A small CTC audio transcriber, trained from scratch.
Training: normuon at rate 0.0045, 6700 steps.
Rows from block 6 of a small CTC audio transcriber, named by matrix and row number. Rows with one number within an expert belong to one neuron, the router's apart. Each number is 128 + 32 x the weight over its row's rms, rounded and kept within 0 to 255. All counts start at 0.
Before each expert's rows are labels from the 100 clips, of 14976, where the router gives the expert most weight on average: "loudest" is the band of the loudest frequency at the time of the peak. Only what is clearly more common there than usual is listed. The data: read English sentences (LibriTTS-R).
# router: router (model.blocks.6.mlp.router.weight, 4x384, trained with AdamW), inputs 0-127
# up: expert up (model.blocks.6.mlp.up, 4x384x384), inputs 0-127
# down: expert down (model.blocks.6.mlp.down, 4x384x384, transposed), outputs 0-127

# expert 0
loudest: 4000 to 8000 Hz; 2000 to 4000 Hz
router.0 [140 145  99 154 109 141 173 113 160 173 161 119 123 109 136 163 125 100 106 152 132 145 153 130 124 131 111 150  75 117 125 105 146 108 217 114  78 174  97 123 162 143 115 106 111 128  75 127 139  87 153 151 140 178 109 130 127  80  83  88 192 143 139 137 100 162 156 122 166 141 176 147  93 215 144 179 165 149 189 108  86 183  56 160 114 163 166 133 117 130 120  40 127 192 127  93 148 172 210 150  84 114 173  73 194 118  90 109 166  72  54 168 137  97 132 127 150  99 165 122 171 135 177 197  92 158 122 116]
up.3 [102 141  91 130 190  71 168 114 137 140 121 107 121 179 121 166 151 150 123 114 119 110 157  89 160 135 155  91 108 190 160 126 139 121 150 104 174 168 137  90 148 146 163 140 160 157  97 124 140 184  77 156 140 100 164 103 107  98  87  75 102 140 118 182  99 181 161 125 180 102 127 102 127 137 122 102 132 150 127 142  99 123 161 149  98 116  79 150 214 163 155 146  94 136 104 142  94  96 141 165 116 140 114 124 163 118 182 119 109  82 126 141 103 124 133 130 103 152 115 181 141 154 121 158 138 136 146 134]
down.3 [124 139 110 138 127 185  94 186 127 168 128 142  93 104 140 102 171 107  95 121 139 183  75 131 153  76  98 124 142 138 186 114 110 158 134 141 146 178 119 155 133 109 131 140  92 102 148  96  78  72 147 205  98 150 137 110  83 121 109 132 175 139 134 109 119 125 119 174  81 108 110 140 135 134 101 158  85 139 105 140  58 130  84 107  61  90 152 103  44 179 142 163 154  99 133 165 104 124 195 155 108 145 155  90 160 153  73 142 136 126 118 121 134 136 127 161 172 171 107 128  61  89 105 153 131 100 169 112]

# expert 2
loudest: 500 to 1000 Hz
router.2 [162 117 129 144 108 138 145 128 159 111  76 188 125 191 156 115  79 118 142 193 194  38 103 120 104 148 140 116 155 107 131  90 157  98 144 118 174 121  70 137  74 145 176 145 158 139  92 186 158 126 112 119 101 157 120  92 153 140 137 119 151 162 150 151 184 129 134  89  92  92 145 167 134  97 112 173 135 154  56 167  82 154 201 153 126  92  82 155 136  63  94  96 129 136 143 113 132 123  92 139 141 160 162 130 141 146 146 103 138 161 168 123  80 163 174 109 107 137 148 113  95 127 139  87 123 149 110 191]
up.3 [156  92 202 130 115 132 157 103 119 139 165 134 182 137  70 179  95  86 118 205  64 107  97 105 103 123 124 116 131 123 119  94  91 170  94 111 160 120  92 217 136 125 140 133 140 126 154 111 164 108 169 133 109 106  63 115  93 146 144 142 182 102 137  84  93 147 155 136 136 122 165 136 107 168 160  61 112 136 145 116  55 145 149 105 143 141 113  91  83 149 127 101 154 147 127 145 117 201  95 166  88 165  86 159 149 128 107 176 161 137 144  90 138 117  92 125 116 157 130 131 183 126 102 157 160 135 101  79]
down.3 [117 192  79 147 133 117  50 161 138 177 122  97 126 115 164  39 106  71 142 109 129 124 172 113 160 153 156 126 165 104 169 103 145 117 127 117  53 158 115 123 167 155 200  89 114 143 141 130 155 138 173 130 118 126 146 130 144 128 103 123 142 120 146 160 133  75 127 158 117 133 136  99 128 144 125 158  81  67 158 152 164  84 130  64 123  88 172 116 132 136 101 140 133 124  79 142 132 138 140 170 108 225 104 116  85  94 150  95 151 141 168 164  82 149 139 104 148 100 127 164  90 135 102 151 137  84  77 117]

# expert 1
loudest: 250 to 500 Hz
router.1 [ 95 110 163 122 152 101 113 171 117 216 111 136 104 112 106 124 180 137 155 166  75 119 202 134  82 177 144  57 109 169 168 208  92 154 118 135 126  64 109 131 155 128 115 141 118 113 132 120 132 110 130 157 126  99 141  91 170 120 121  99 123 119 156 144 134 141 134 202  95 186 105 162 160  91 178 101  99 154 157 170 208 112 141 197 162 123 148 137 129 148 183  99 106  83  73  93 123  61  86 113 120 123 127 120 125 126 105 164 125 154 171 147 139 146 115 105 161 152 125 127 115 132 166 123 134 148 169 154]
up.3 [109 138  99 112 161 109 113 166 116 126 120 123 115 189 151  91 152  62 118 167 114  73  55 138 116 181 111  97 156 161 103 116  91 194 107  98 180 146  93  70 150 121  75  92  98  62 107 111 152 106  57 110 122 135 145 166  31 121 117 129 161 144 129  84 140  99 108 115 115 148  85 176 138 168 125 126  96 101 149 149 153 121  92 179 104 110 107 140 181 131 121 132 166  89 137 157  93 157  63 178  64 135 153 102  85 137 110 114 136 123 152 149  90 101 161  87 132 146 176 138 135 167 150 144  91 102 120 129]
down.3 [ 68 193 162 144 129 101 182 171 138 147 187 117 122 115 113 155 146 121 152 167 141 153  84 149 135 144 168  96 102 159 115 106 149  97  88 167 152 127  83  55 130  95 144  77 136  71  86 143  99 182 121 144 185 139 126 139 134 176  65 120 148 158 102 121 131 105 151 174 129 149 155  88 160 131 140 154 139 139 133 157 117  97 124  98 118 176 104 175 183 129 175 171 145 133 128 157 160 143 147 189 161 143 149 153 142  80 108 105 151  99 130  64 156 142 115 134 117  88 158  71 165 201  85 102 137  98  93 143]